Weights of a small sound classifier: activation geglu, 10100 steps.
Rows from block 6 of a small sound classifier, named by matrix and row number. Rows with one number belong to one neuron. Each number is 50 + 15 x the weight over its row's rms, rounded and kept within 0 to 99. All counts start at 0.
After each neuron's rows are labels from the 100 clips, of 14848, where the neuron reaches its largest size: "strongest on" is what is common among them. Only what is clearly more common there than usual is listed. The data: acted Russian speech (Dusha). In brackets: how many of the 100.
# gate: MLP gate (model.blocks.6.mlp.gate.weight, 512x256), inputs 128-255
# fc1: MLP up (model.blocks.6.mlp.fc1.weight, 512x256), inputs 128-255
# fc2: MLP down (model.blocks.6.mlp.fc2.weight, 256x512, transposed), outputs 128-255

gate.8:54 64 53 28 38 60 45 71 39 45 52 69 60 34 38 45 60 48 26 58 41 82 51 35 37 69 41 70 45 50 46 54 46 65 65 34 54 38 32 36 48 46 47 30 60 70 42 69 61 18 32 34 63 76 49 35 58 51 30 42 68 35 52 24 40 53 55 73 38 36 46 54 36 54 76 42 31 71 48 52 46 63 52 67 50 34 63 78 74 69 74 38 62 48 65 47 16 84 28 44 50 43 67 47 73 38 28 15 44 16 25 56 65 33 55 30 53 57 37 68 80 44 47 40 77 58 40 40
fc1.8:49 53 26 45 60 41 70 71 41 67 66 41 66 45 32 25 69 44 46 51 39 36 62 67 42 71 45 53 27 49 50 49 66 48 39 69 46 48 37 11 45 68 92 42 46 35 55 70 43 42 40 65 42 47 53 76 39 73 61 56 31 73 31 39 63 24 67 34 54 46 54 44 75 56 52 52 59 51 49 59 71 43 39 59 46 23 55 43 63 42 39 52 54 55 51 42 21 60 53 59 55 40 82 34 76 45 08 28 54 54 63 39 59 22 46 55 48 59 41 53 39 31 63 35 69 29 29 48
fc2.8:33 54 63 68 30 62 30 57 41 60 49 22 66 42 41 46 57 69 45 62 60 43 65 56 69 16 53 53 51 48 56 48 49 40 49 87 62 50 50 63 74 83 52 64 39 41 61 67 53 31 68 43 45 19 47 31 42 42 54 55 39 67 45 53 54 18 24 59 35 51 51 57 35 40 59 44 46 53 52 43 60 66 50 75 46 37 58 32 54 52 82 60 40 25 62 79 65 51 33 48 71 58 52 43 68 39 12 50 55 46 68 68 53 40 43 44 75 59 52 61 40 56 62 68 33 67 39 63
strongest on: emotion: positive (71)

gate.208:31 54 37 67 68 60 52 28 49 31 53 73 51 38 71 56 59 36 27 32 43 45 50 51 73 58 62 45 49 52 48 81 70 43 14 56 45 51 40 50 69 46 52 47 88 42 50 64 63 67 33 06 42 46 68 57 70 56 48 58 47 52 44 54 83 62 77 76 89 32 59 42 26 49 48 51 72 33 73 46 25 75 30 51 68 57 26 39 29 12 53 67 58 63 60 43 52 65 69 37 46 58 39 50 54 59 62 55 50 43 72 31 46 47 57 36 65 72 29 37 56 76 40 45 47 29 28 33
fc1.208:24 25 48 42 35 52 58 44 48 52 43 63 52 56 49 77 62 46 38 66 67 40 40 31 58 63 68 73 18 52 47 57 55 55 58 38 48 53 43 40 32 45 22 62 63 36 55 40 64 59 31 50 76 59 61 52 42 51 42 46 56 07 45 39 59 55 45 60 44 28 49 26 60 48 48 61 44 63 49 48 47 47 34 40 33 46 46 49 49 53 77 89 35 57 80 49 70 77 28 38 44 40 36 28 56 42 51 74 72 39 43 58 35 55 67 34 53 56 55 42 49 57 60 68 53 28 40 46
fc2.208:56 44 39 52 66 62 49 49 27 39 60 58 58 61 67 48 59 40 51 52 48 45 59 60 29 12 39 63 32 42 29 43 76 40 33 61 48 77 39 39 45 41 65 32 55 29 43 65 48 60 44 46 07 59 76 59 53 58 37 73 52 55 77 48 49 45 36 56 62 56 55 60 56 38 46 58 49 65 53 65 31 44 42 40 63 64 46 48 32 60 46 20 57 63 42 39 39 25 40 44 32 49 51 43 49 34 45 69 38 77 54 65 52 51 01 53 49 71 55 39 27 56 67 33 82 63 72 36
strongest on: emotion: angry (39)

gate.469:53 47 43 48 85 56 28 15 42 44 31 72 32 34 69 38 69 49 41 40 50 57 57 74 22 43 59 61 44 86 68 60 43 49 76 48 34 27 43 54 52 39 37 72 47 60 42 40 42 45 51 49 28 45 47 73 40 55 45 42 40 68 69 50 35 52 60 49 43 59 51 61 39 66 54 35 65 55 86 80 32 14 33 27 26 48 65 48 66 20 64 36 42 49 55 59 54 75 57 50 53 78 54 46 69 17 47 52 31 51 40 60 58 63 58 11 36 88 21 46 35 47 32 47 59 41 94 59
fc1.469:41 22 69 36 39 45 46 74 66 42 56 46 59 55 52 46 72 56 49 50 58 58 58 33 40 72 40 69 56 64 50 51 31 43 48 45 44 42 46 55 27 64 50 43 53 69 41 11 24 67 39 68 42 26 33 32 66 69 68 23 69 67 57 49 58 41 20 54 26 47 35 67 56 47 44 40 73 63 29 87 73 37 65 43 46 32 45 57 42 34 41 43 60 53 67 55 27 18 75 49 54 56 20 68 34 37 32 58 25 65 69 59 26 58 69 68 19 54 67 61 61 46 51 21 49 34 74 63
fc2.469:46 56 40 54 72 50 63 44 55 64 57 56 58 59 91 52 73 36 47 53 50 42 57 61 58 35 59 36 54 56 54 56 54 49 56 24 68 61 42 54 38 54 49 35 36 41 32 05 53 84 41 21 64 33 62 50 51 58 38 49 37 58 47 50 54 63 29 62 43 49 59 33 34 73 60 69 38 43 41 68 54 52 52 50 29 27 32 57 71 70 46 41 78 54 64 45 56 32 37 52 48 27 10 59 29 84 45 47 49 33 56 34 49 66 54 36 30 49 55 71 55 60 38 38 20 46 60 58
strongest on: emotion: angry (57)

gate.328:60 43 34 60 47 38 66 54 68 36 33 43 42 45 57 60 54 87 47 35 47 45 39 77 39 71 44 44 53 44 48 37 35 45 35 64 58 48 43 59 59 81 73 66 72 53 68 71 26 62 15 27 35 28 10 59 63 44 66 49 54 38 72 31 40 49 67 49 60 47 43 41 62 67 56 45 47 73 83 24 72 22 44 36 66 54 46 63 34 33 65 39 47 47 32 45 78 52 45 58 62 34 54 38 39 32 56 62 62 63 68 33 52 37 30 40 47 22 43 58 34 48 75 69 53 61 57 46
fc1.328:39 76 61 40 25 28 59 44 35 52 82 24 68 40 61 61 53 61 45 63 41 58 33 49 64 60 68 63 47 47 66 44 56 37 22 44 49 61 53 34 37 25 31 49 49 58 43 46 47 53 61 55 43 42 57 59 51 42 15 63 35 57 51 51 50 69 51 52 33 58 40 19 68 27 47 14 49 44 73 42 31 55 19 48 58 29 22 39 41 21 44 44 64 38 46 51 48 56 56 48 50 51 55 40 22 63 54 30 62 44 69 15 45 42 37 73 73 58 60 48 32 50 35 56 60 71 78 39
fc2.328:47 78 69 69 62 57 57 71 56 46 34 69 37 43 44 75 54 31 65 47 38 40 75 44 31 64 58 46 52 46 61 44 57 51 37 32 70 47 42 47 55 59 54 66 31 29 69 40 47 31 26 69 51 40 57 60 52 63 36 76 66 39 80 65 26 60 26 36 51 46 45 56 56 64 42 40 63 32 63 49 22 34 44 34 49 55 42 16 46 53 72 36 57 51 70 57 81 25 46 48 31 43 66 25 35 42 44 41 59 79 57 42 36 30 44 25 69 46 30 34 55 59 40 44 70 76 49 31
strongest on: emotion: angry (44)

gate.37:63 68 37 71 41 41 53 30 25 35 72 21 80 48 45 44 78 51 69 45 63 25 38 29 41 56 32 44 54 51 57 45 23 50 39 50 43 58 50 68 46 75 45 34 67 52 24 33 75 41 48 44 40 22 52 70 65 44 65 75 66 70 62 28 63 58 75 46 45 69 48 27 28 57 49 43 34 80 67 76 69 52 39 53 47 73 51 46 34 59 69 58 67 57 64 46 51 24 32 44 47 51 46 66 39 31 41 00 49 52 52 59 56 88 43 64 42 48 54 67 61 65 65 65 58 41 42 43
fc1.37:45 25 46 22 56 47 23 51 43 62 42 54 45 52 43 34 54 25 51 51 49 54 41 44 65 50 40 58 57 46 51 31 57 72 43 42 42 38 52 40 48 38 51 67 52 36 53 32 61 42 62 45 38 82 44 40 32 69 49 11 71 28 55 49 49 64 49 66 57 41 99 49 49 19 62 52 55 69 75 41 52 44 82 38 65 27 38 43 48 67 69 69 81 35 76 65 36 56 60 54 55 41 56 40 40 35 29 64 64 45 42 67 34 30 41 43 33 48 40 30 41 45 43 76 48 35 41 41
fc2.37:73 47 45 25 54 52 45 59 47 73 41 51 55 39 43 50 73 55 59 27 48 21 33 44 60 59 33 61 64 64 82 48 76 74 23 72 39 48 32 39 34 63 63 54 54 43 72 31 44 45 53 41 66 77 58 64 48 38 81 54 59 43 61 70 49 72 50 56 33 47 40 44 40 25 50 40 51 25 49 48 48 41 55 62 47 76 70 53 38 60 49 20 68 26 30 39 57 52 46 64 60 56 42 51 38 54 59 57 82 32 32 69 76 37 69 48 60 61 26 66 58 16 38 34 36 14 37 26
strongest on: emotion: angry (50)

gate.486:43 56 46 71 76 56 63 29 36 62 52 36 39 71 30 32 66 45 73 26 44 31 56 57 40 49 53 33 70 91 76 57 49 28 44 65 32 67 54 53 65 71 30 66 35 37 58 22 77 33 62 75 61 45 54 48 44 41 32 35 68 39 51 39 32 24 46 84 60 31 28 46 62 59 29 37 26 70 32 03 87 54 38 38 39 64 47 63 31 47 44 63 45 61 62 60 40 45 28 78 56 58 55 49 76 47 63 76 51 40 35 34 61 44 60 56 44 53 56 59 65 50 35 60 60 34 39 41
fc1.486:61 43 38 62 66 65 56 55 54 56 71 47 35 60 33 61 37 50 51 40 47 26 32 52 38 53 50 66 87 71 56 33 49 40 57 45 58 50 56 57 56 56 70 55 45 38 43 44 35 34 44 85 61 33 76 48 51 40 31 54 57 63 36 31 41 37 32 80 57 45 43 48 65 53 30 38 44 48 42 59 64 39 61 25 58 34 67 76 22 73 70 53 21 53 51 50 52 41 30 45 60 46 51 51 38 25 70 47 43 41 49 61 44 60 46 19 59 41 56 19 55 49 42 44 99 13 50 53
fc2.486:16 67 36 31 56 65 68 59 40 85 61 34 45 68 39 54 20 33 60 35 54 65 50 54 40 40 45 45 56 45 29 22 54 44 30 13 86 53 51 41 67 50 56 53 49 64 41 40 63 46 66 79 48 58 46 42 48 54 45 50 63 38 43 21 54 38 42 31 31 48 48 59 70 54 52 42 40 61 33 50 44 67 50 49 45 43 49 57 51 41 71 65 41 55 70 81 43 54 43 57 68 32 57 60 60 58 27 43 44 29 34 61 66 62 34 47 31 63 76 45 57 54 53 57 81 59 69 53
strongest on: emotion: positive (46)

gate.416:39 34 56 36 35 61 19 40 39 46 45 52 46 42 42 39 51 55 35 59 55 56 40 56 47 51 33 44 36 48 53 55 31 56 41 39 50 39 45 83 30 55 76 65 43 38 37 65 59 72 38 29 79 35 35 69 65 51 57 54 57 73 30 69 57 64 52 47 46 60 37 50 52 41 55 39 85 58 73 21 59 42 48 73 52 39 62 17 32 52 51 48 75 56 82 37 53 61 48 55 48 34 62 67 26 48 29 24 43 38 33 58 60 52 58 56 44 51 60 68 29 66 35 74 45 38 33 33
fc1.416:25 60 25 42 47 20 77 22 75 56 46 34 46 87 41 46 48 59 42 36 39 43 47 50 57 45 59 75 47 45 53 58 62 82 38 35 49 46 39 47 49 44 33 64 25 60 49 60 65 76 31 35 56 46 48 53 35 39 45 62 67 26 51 54 70 46 79 48 58 62 70 46 36 18 55 42 48 36 45 39 43 49 56 40 49 50 40 23 30 44 52 47 27 69 58 55 69 18 66 36 56 42 45 66 47 52 37 51 48 35 66 43 69 64 38 50 39 30 77 45 57 45 36 74 56 42 78 84
fc2.416:49 50 37 26 43 86 25 37 39 68 47 54 46 47 48 29 49 23 27 20 42 27 62 31 48 54 37 49 61 61 72 47 47 37 56 49 61 57 62 48 29 57 33 55 55 47 51 36 26 64 84 64 41 34 42 31 68 75 55 51 32 40 65 53 47 41 50 46 43 44 49 32 29 43 55 44 51 10 51 69 51 59 72 35 51 48 42 52 62 43 54 18 50 64 43 49 42 43 43 33 73 59 63 41 57 55 47 58 42 54 61 37 29 68 50 55 50 52 54 53 51 50 66 70 42 53 56 58
strongest on: emotion: angry (54)

gate.211:65 28 62 50 41 58 86 76 17 73 42 38 38 41 85 55 51 36 52 43 34 51 42 74 69 64 48 31 29 57 30 40 45 57 60 67 38 67 51 57 61 83 27 58 89 42 56 47 64 38 74 51 42 60 39 16 53 58 44 51 69 38 31 61 58 60 43 59 59 57 56 45 44 51 63 67 36 38 64 56 36 24 28 39 22 59 42 88 48 50 66 49 32 43 38 55 66 49 38 53 61 49 54 49 40 33 39 52 43 57 63 30 44 64 41 46 67 49 81 35 75 46 42 55 35 51 72 64
fc1.211:61 35 81 71 61 61 38 49 57 38 68 41 49 11 56 53 54 42 32 35 35 63 47 31 62 59 06 45 33 63 44 41 38 46 66 35 46 55 46 73 59 67 61 70 40 57 43 69 50 38 75 59 33 41 30 67 68 47 34 25 64 61 42 30 45 58 48 62 38 50 54 83 29 31 45 59 27 22 69 42 47 71 50 73 39 30 71 18 49 44 59 54 62 33 56 65 46 67 48 41 42 41 36 48 61 53 69 45 44 46 59 41 30 46 60 73 46 56 73 57 76 56 33 71 74 58 45 53
fc2.211:78 60 67 37 57 39 57 27 36 53 54 52 32 63 45 24 58 33 45 74 57 43 60 25 25 51 49 40 45 37 36 51 42 45 85 45 60 29 50 59 56 44 70 37 69 48 61 48 74 54 63 34 62 58 44 66 53 47 81 54 53 38 57 63 54 78 47 40 37 46 36 59 46 45 42 49 63 50 49 53 42 64 63 36 36 41 42 43 64 99 51 60 58 40 38 63 44 66 55 57 53 47 37 58 47 85 40 29 49 45 27 16 37 48 39 17 49 71 53 36 68 45 46 54 67 26 22 54
strongest on: emotion: angry (48)