config.toml
win_length = 512
qk_norm = false
patch_size = [64, 4]
Rows from block 2 of a small sound classifier, named by matrix and row number. Rows with one number belong to one neuron. Each number is 128 + 24 x the weight over its row's rms, rounded and kept within 0 to 255. All counts start at 0. Numbers have three digits each.
After each neuron's rows are labels from the 100 clips, of 14848, where the neuron reaches its largest size: "responds to" is what is common among them. Only what is clearly more common there than usual is listed. The data: acted Russian speech (Dusha).
# gate: MLP gate (model.blocks.2.mlp.gate.weight, 512x256), inputs 0-127
# fc1: MLP up (model.blocks.2.mlp.fc1.weight, 512x256), inputs 0-127
# fc2: MLP down (model.blocks.2.mlp.fc2.weight, 256x512, transposed), outputs 0-127

gate.55:102130139172133123143167159122147149113102126118119117086141119090089154094103069121132146159117115063110155137150125119119129103124147125094135144157125130134102139080098152137098172168100115149114124139120132091103107118126127131156124107136157171120133126145121104148133149120103198132124154127152148150151128100108161139128133127107147091145110122104138134132104149137150144066124
fc1.55:129078120166117158089139104146093130116148136124108137123135165131156121139158151145112115138121105130094091108158110117104142098122120153136152120062082113146159125118116131129128109162149161136094114108116155162094178156148169107125172095153131134165117143152112135155120130128148097120111150086137141147118150106143131111108118115156118182138123117124139109122100153137181144185155
fc2.55:127155122145156148119121152122113141164113131113090113133130118145142125099104136124145115122162129123150141112106153114106170125094152117072112100099120082119116147102126099101149156096104097149142142126092118091134145119135140157129149103162106123150129142081095138095121086108082096132107127096138115133125130111103135131121126193099139125125124105127155064124155170176136126111130
responds to: emotion: sad

gate.12:133119139112067152159143156127134144093167118168109160165121118130118118107119155081129146123126154157110142141087099152150136111102170126134147153148114129132178135127120150136154115099135149170117115113103111112151147098151140110136178080107145159142136125167123109138101126083152140142147118078150144112153142137102144129131112125126131080103130110119148137167104143145138147129119
fc1.12:148109151133094160108126132129145124176155117130144160065161073113158113074074148153091150146133071142114142110122124109139133118116105160128164119134137175139087120118089127119150128139130155093162173148108158118083145116097111126142120174134100185106103126126125134098129126116108121139123130140150130163150095120143112121120110129120098101135155085124119156146113130167110122104103
fc2.12:110111159104156186131209132149105075115154132123130110124062113150184113154115123131097159116149104114161137177139138095129141133186151181143114141135118105125125150120157094142155126124132148113161127128095123106076155158144124174085147129115127125103145145137133127126121132124085149129117140145113147131145158113120165133128070133145136114096151123178164155095163100177143113108131
responds to: emotion: positive

gate.275:158128137140139113199122196124124084159138124085131149132125149082146097059131142120141097160090126119133151088177157133137123113096116128109114153057096143090143125159113115130129127121127140100094159115134082110154100136126111112107129129156123150103120156142104118107142166136133148105121131101129142139119123117106149125120133157126159126120135134151118165177135192122162141108142
fc1.275:106154147116140100124133095154104154134109099173117094138137137193118121114123144126095140126118131122136109143109116114091093132165150116174144163179136139164142148133119166118107138114120101160144106107129143120109194091083138131124139122122113111154137112111140107153125103110108148133111113156101130122119164109149161132131158070166085134117132123089130094125157125138130112092119
fc2.275:127142125152130147108155125128115167138136142152158152115151107143140175155122128172104153144146193069115105079117150076130105109113078102107146086154132161123102142153183138097142076114111136102146113141100167125102121111130159144107136147099078109134098113081129136147110118118135133144156113079097147149103128126160102144123120128150141117119117144106116087146160097165144156128116
responds to: emotion: positive

gate.10:112157118109148177150156157115130095121130114129106183102125095129152152137112127146087127091129096139137148133169143122120166141147122129141121102172142108100160150113135094136108128131091081120111157101141153173110126105107125171142125141111105100129122136109092105084165118154148112140130085153151123144136088117093103148111147114102083149120109197114124150125109099129122119126084
fc1.10:123069099106149127138130170111102087121098118134172164137078161118170125100149109139106106178118131126111147106103144102098154149104116129122120121132131162081123161139155142116114125105074114136111124121143131169136138112132140099147145122121101120094115131134108167150114150158112117147129098144113102138094078100136152134104143096098086157116096093119164147130109098131139108143113
fc2.10:089164162148092116086099136096135128130142124159108086097176101118121125173109117142163155110087126138129111080105141101153114153141158118109209148095115163167106074153061114147143155125180116142117157158124125126166133146154153132134147113137120140109096133119150117156142124137118149133105145127167146143122133137159121097158091118123149155109115090140096101120184137106103180152142
responds to: emotion: angry

gate.327:130150137161158114178128120125116120116158122167086112120148123133100147128151142125122117142135144119158152107129149145135144051126158100126134085155147115132146127145132113157161090111119084114152099099097167169119094078146096151106162069110168124145135127127127120140090124149142107128144116122098160126150135109123080094102139110146131109104120177113119119152113157137139116108124
fc1.327:108099132131151145105139133120138126104131062161095138167128129136110135136114151135125123109105171118145119129105152160161136102127143111139133076082089107143105123148102149141164081115122169136178093137128131154141159150086142126134119125103167112151163102125142132129109123112134126145154134126134122117120124109111088131092132142137142140149099155097131131168134131121157134103132
fc2.327:175140125106123156139101132112118120152139146131096077133099114096084113153109145155143107129103159132100114099137102130129166127128150111147139109167121132158134169085111119154139091137142133118133112161118121119139107092188113153099054076145147092135147158131157130120130117081165100134172125110139109112109125104111094125158132126139143120185107137155126142122115140127148122097145
responds to: emotion: positive

gate.83:124127089155134145141140120111101090112153161059114127118133146145110140126166171161117129130135194161092147126092121182118103114137152130150194136120137104130118161108122121152134158119136133173146114109156090078138084168163110131117123076128169131108103109105107107122091122118136139103123100118148110122138111080158124122161119113090098117146094132085191109141127116129128132142129
fc1.83:155130146111112133145169112142141182125115129146104152132114112136147107102081083107124112128160128107172154121186097130148144126118070121086097098139099100139179111108160119133112114133133094124114155158137144160117187106120163118102114173141128160105155123087130145127172129144151118128126125126114113179137147158074109104091123126162138155132196109182085156121122116150121129102120
fc2.83:129153156108173104128133119153141135143124135147104106132136172155093115133140136112141129145113116147077117166129125107152124142108125119140119102097129134112143135105195148074115155144123157145072117116117142101138124115105141177129145137118127129113142141120113131172115157151111144148127162138133149088150119134134147127130126152088105104094148128102139129145166153115121135148131
responds to: emotion: angry

gate.370:110138183096062148118105167165127121143112124120119103154126113130111152126149134143132102081117134092142189156141152119127134141078119170098132113130129094106121131144102183129123103144136100125120100151131168129067142166147121125124144126130146129166140077131136116150149089121159110108145158121175120117145129126097115140116120116116156152107171115175088116132131110161063104123131
fc1.370:123138119105134137132136164183124100120125103129106113160152158187153149136134167140137144109087121119112104170119152147119156140087130150090147109152122088152077135128145158127114116123131107111133127145111156126104143084137125152101124108131076160128163103142116096119112146099126166116094136164165132059123117115089160092117166145106189104130135175103138117138139133132174123134095
fc2.370:098112123126076118087167133126114147181096171118140100084084131130133091162133188158128139151102132085122137150162161072129172147105134152066139085133177123145122123111133146158147130143101109169141105140143127101166159134088163133114121119130074157170084140115104110093103140131162162169085167111126126153163151101137109116086112149113116132141152131130138095131140140160135146114136
responds to: emotion: sad

gate.62:128117142141143114147100122181097148130149141098151146117165133094150094118154148113098135105150096140136135122105142069130137133142162159132140135116139170147122175132119154145119136108096089140113173144128102129116114124161132135113073112098125100141149133164155148160168103110064094088158127129112119131166142129101144156094137097134121153133113072157132126104173122099094127142155
fc1.62:110126101117102163115097110135115140154120108131092113131148140139129136100129168123131131110142129147150103156168127114138156143113110088111136110088149140125101107116168148105131098115164135134102168118117134097147143120079156147161132159145149141151136109106158111120147113102135134141147104116139121102117119131113126146134138129218156126152128155151148104119130129138115182141142
fc2.62:091132099147144128120155137128152138069150160125108134141119147186162095151147127126125123123072160150104146129155115116118111142160149106104104078138122130145145128113160104155141089111153115139101080116160132088130131128157143104145117110145121148149169093152176094155160160087146145105141114097110150111138105119149153120120127112115098147153124115130115103131143135099125158136113
responds to: emotion: sad

gate.249:147126165092120087123137170158123106119113087145125139086101146148098165165133136072149111150139150121137152124104174144096100088172172133121151178125154122122129110144119131117103088143115125144129101157128149137142137140166126116058119088101102102137123107174117159121123121112123126110098171133151131140179175111132117123101125114104126143098141123153122129113138082142137143140096
fc1.249:136165114116127198112160116145106116106137131128134132112116138129148117057120131158148095117151130098105131199121105165158128133119116181156107119120161086138117110133120134127115140154113081115144086147103129170092125169077151119114107145094135151096118155108139160107072167114132120117151146083126125133120097099117137122160122080082131150139123101100086105137159135134135139096162
fc2.249:138161162164148113131101130141124191081138086105199132125131139105100105110110136070140045139161141137114122115124147172127145154124118145104094146135135139180172139124154180110082108126135128099154168121083132084115167139136150125118095126129110150133120094119097101129138135111107158121110109096136164151150107118123118141121145170131151136149170133117143098144101122160143128134110
responds to: emotion: positive

gate.495:161124091123128153139102136097106150098147140126079072145107127162145138161141092092112144090122117118097117132133126136131115126150118110108154130135108107104101091133121170099119132100113092075114144147123096140103105148113117140102117110138144143100093093115149105127113139101136102174120080117112112145128133121124137126113112157115137192171151089158158150142146107135150115119143
fc1.495:111121139140066086177115099104130149159154121181173144139133132161112114140132156119159107116137138188171119135092105107102160123138110141089136131135134142128142171101110129116117117067115164110120115114109124147147125127134122146127129145109111137167152169132082135104109128158123110124126180107131140150080131111119171140124124132109178115107104110115151061170108125154100147166103
fc2.495:122133109126109101125133130111101132172126152160129149103110117097135150156172161095150135088151150143076116144118149156112114092118134141077108123132123116118142146143137167165154126110149131118122085114134144125094144107166125111166104102173134095143138222151079097144128154097126150132153122125159139139098099128135133092103105114147153163144136118134180132151146109125132161108088
responds to: emotion: sad

gate.280:103142115143125141172117150165102085117113108141082057191102119118133125164100132137114096115119165137141150117170112121125138136186160154132100152132145168129145050161163132145156129130144114140142079121113145071109156070125141133086197097126116095102135105133154119133157146152097128127132114156139148124102128097134095159075157127153109116130133106119143111135135134122132121104136
fc1.280:133170107159140163104112136108102144130120134112126115102155150152146132081128128102142150142094143118112159102133075141186083125135082109143168117150108096113130125128107147142129143134144129130127102123158139137168116120125149082103122126135123158093108130144107089128088147134154101161144072146136155144164133152150111133127073131147116160124098149114161127112114125096135100138088
fc2.280:160159151101150102106103088096136133134126148124148118127182103140136145119103151153163114124089090143125143102125124090110132140124150098166139105118147137140174093112167162079141130113105078107123141166140117149151119116141139157155140125139114119154122126131103159127125134158137120079177158103133115132132119153128175139128116172119124125124134133112083166138169115166118180115130
responds to: emotion: sad

gate.166:131125142084207130132116161128131094136128108159135149113131145131152132150152127084143095088156136131157130158118158136115099140133125099141083111141160094140172152141112137072155091154164136144126087100121150138144139150109090136150104111101098115142129070088139130096116180150102162114139090121137136143143193089177109139116152134091135129172132108113113112130127104120120139141166
fc1.166:110109123161094104111179074145135170124103122095143126119126104179110121104128116137118168127117140109114140100111127152142135103114094105104162154124094155153144100123151094134092169145101123147122138151116150109124106120169118131102123161172136119126135139166099120154114140124145134140124135122069114081132102152078150170165104141140097143075125126142185110116123131174133079140129
fc2.166:107126086120129118147153092138114125167133176086120162152120119124114139124137116076147173123140130137139072095103104129142150118140117121098139139114093113145154135127113102196168136109106120112109164116116139080096123113128105125083147130105158125173138133138110110124169140104152106079147126126123132126167074112119111115125145157138159141103112138150127125123125181144139102138131
responds to: emotion: positive

gate.473:135174105128113098130117140133098128161167176171174107166093141151119108119105171129111145146161143143102092136077133106127122206113107150149118147101109127127133110174116138103151120134147123106130124100151151124132089121111137150103145125150089107104129098110089115136086164105096159120116086133112136174161136122123097151114083102149125109083097150123130158159088118141134133146093
fc1.473:095109107089124149111127110133140170152138135112129135130134122158146096132124156108131136138145111119124102135151135124174160134130180154144107131096126171155133130133181138120085154127124112151130064093138139121128107126073088090099175126136141111115120138091126124117139131116085106152131121157126109125125129120143134143087171117128149100080167135071126159128135152123125125111114
fc2.473:088141090128123140124078144136124137147151177128077173102120134129110114140128143096146127119115087130144126131091103158142150119174177138126078109111108122128118151121118137115086108146143138161143099127138119142119144083129193119107113177145110124150153128137129118131107144092138117156111153129110123091105122116125072158131141132144142154137132114179129125161105105117130159131150
responds to: emotion: sad

gate.220:086167149104158096163141141115143104136128136175143103109140148089108111099158155078120170117135162114145139168168089097148162114081170155069153053130153149126117124109159086113162134150169113124156124110161138108139150128143144123129142089127112140107155148114169133115141091126121098161110164081137154128137167174119065105137079118107113123128106103131150075119115143087144118116144
fc1.220:090093125101126127109149152186135140166151125110100133096183128089144101104110170104165106118085151113128095131154133084155127108108131097110129120075112115123090128110185128159107152097160148130135128128162135096092125114132106172095139117150132146165121201101129107143096127115093135168147111146130129141097142121125146166143109127145106157134138134171126158172116153089106133135113
fc2.220:104105122097147135157122159131127135086152094140125170142118154137126151132128122148134167135117155107123102104110116095094110145154116098102160099116157133122147145122159156104145158132101107133167129167125099098121151192059139084126116116118113131108148084073149121145154139178151172127122160130099119106106088130136142156121089101126102109131121117134142102176128113150185103130175
responds to: emotion: sad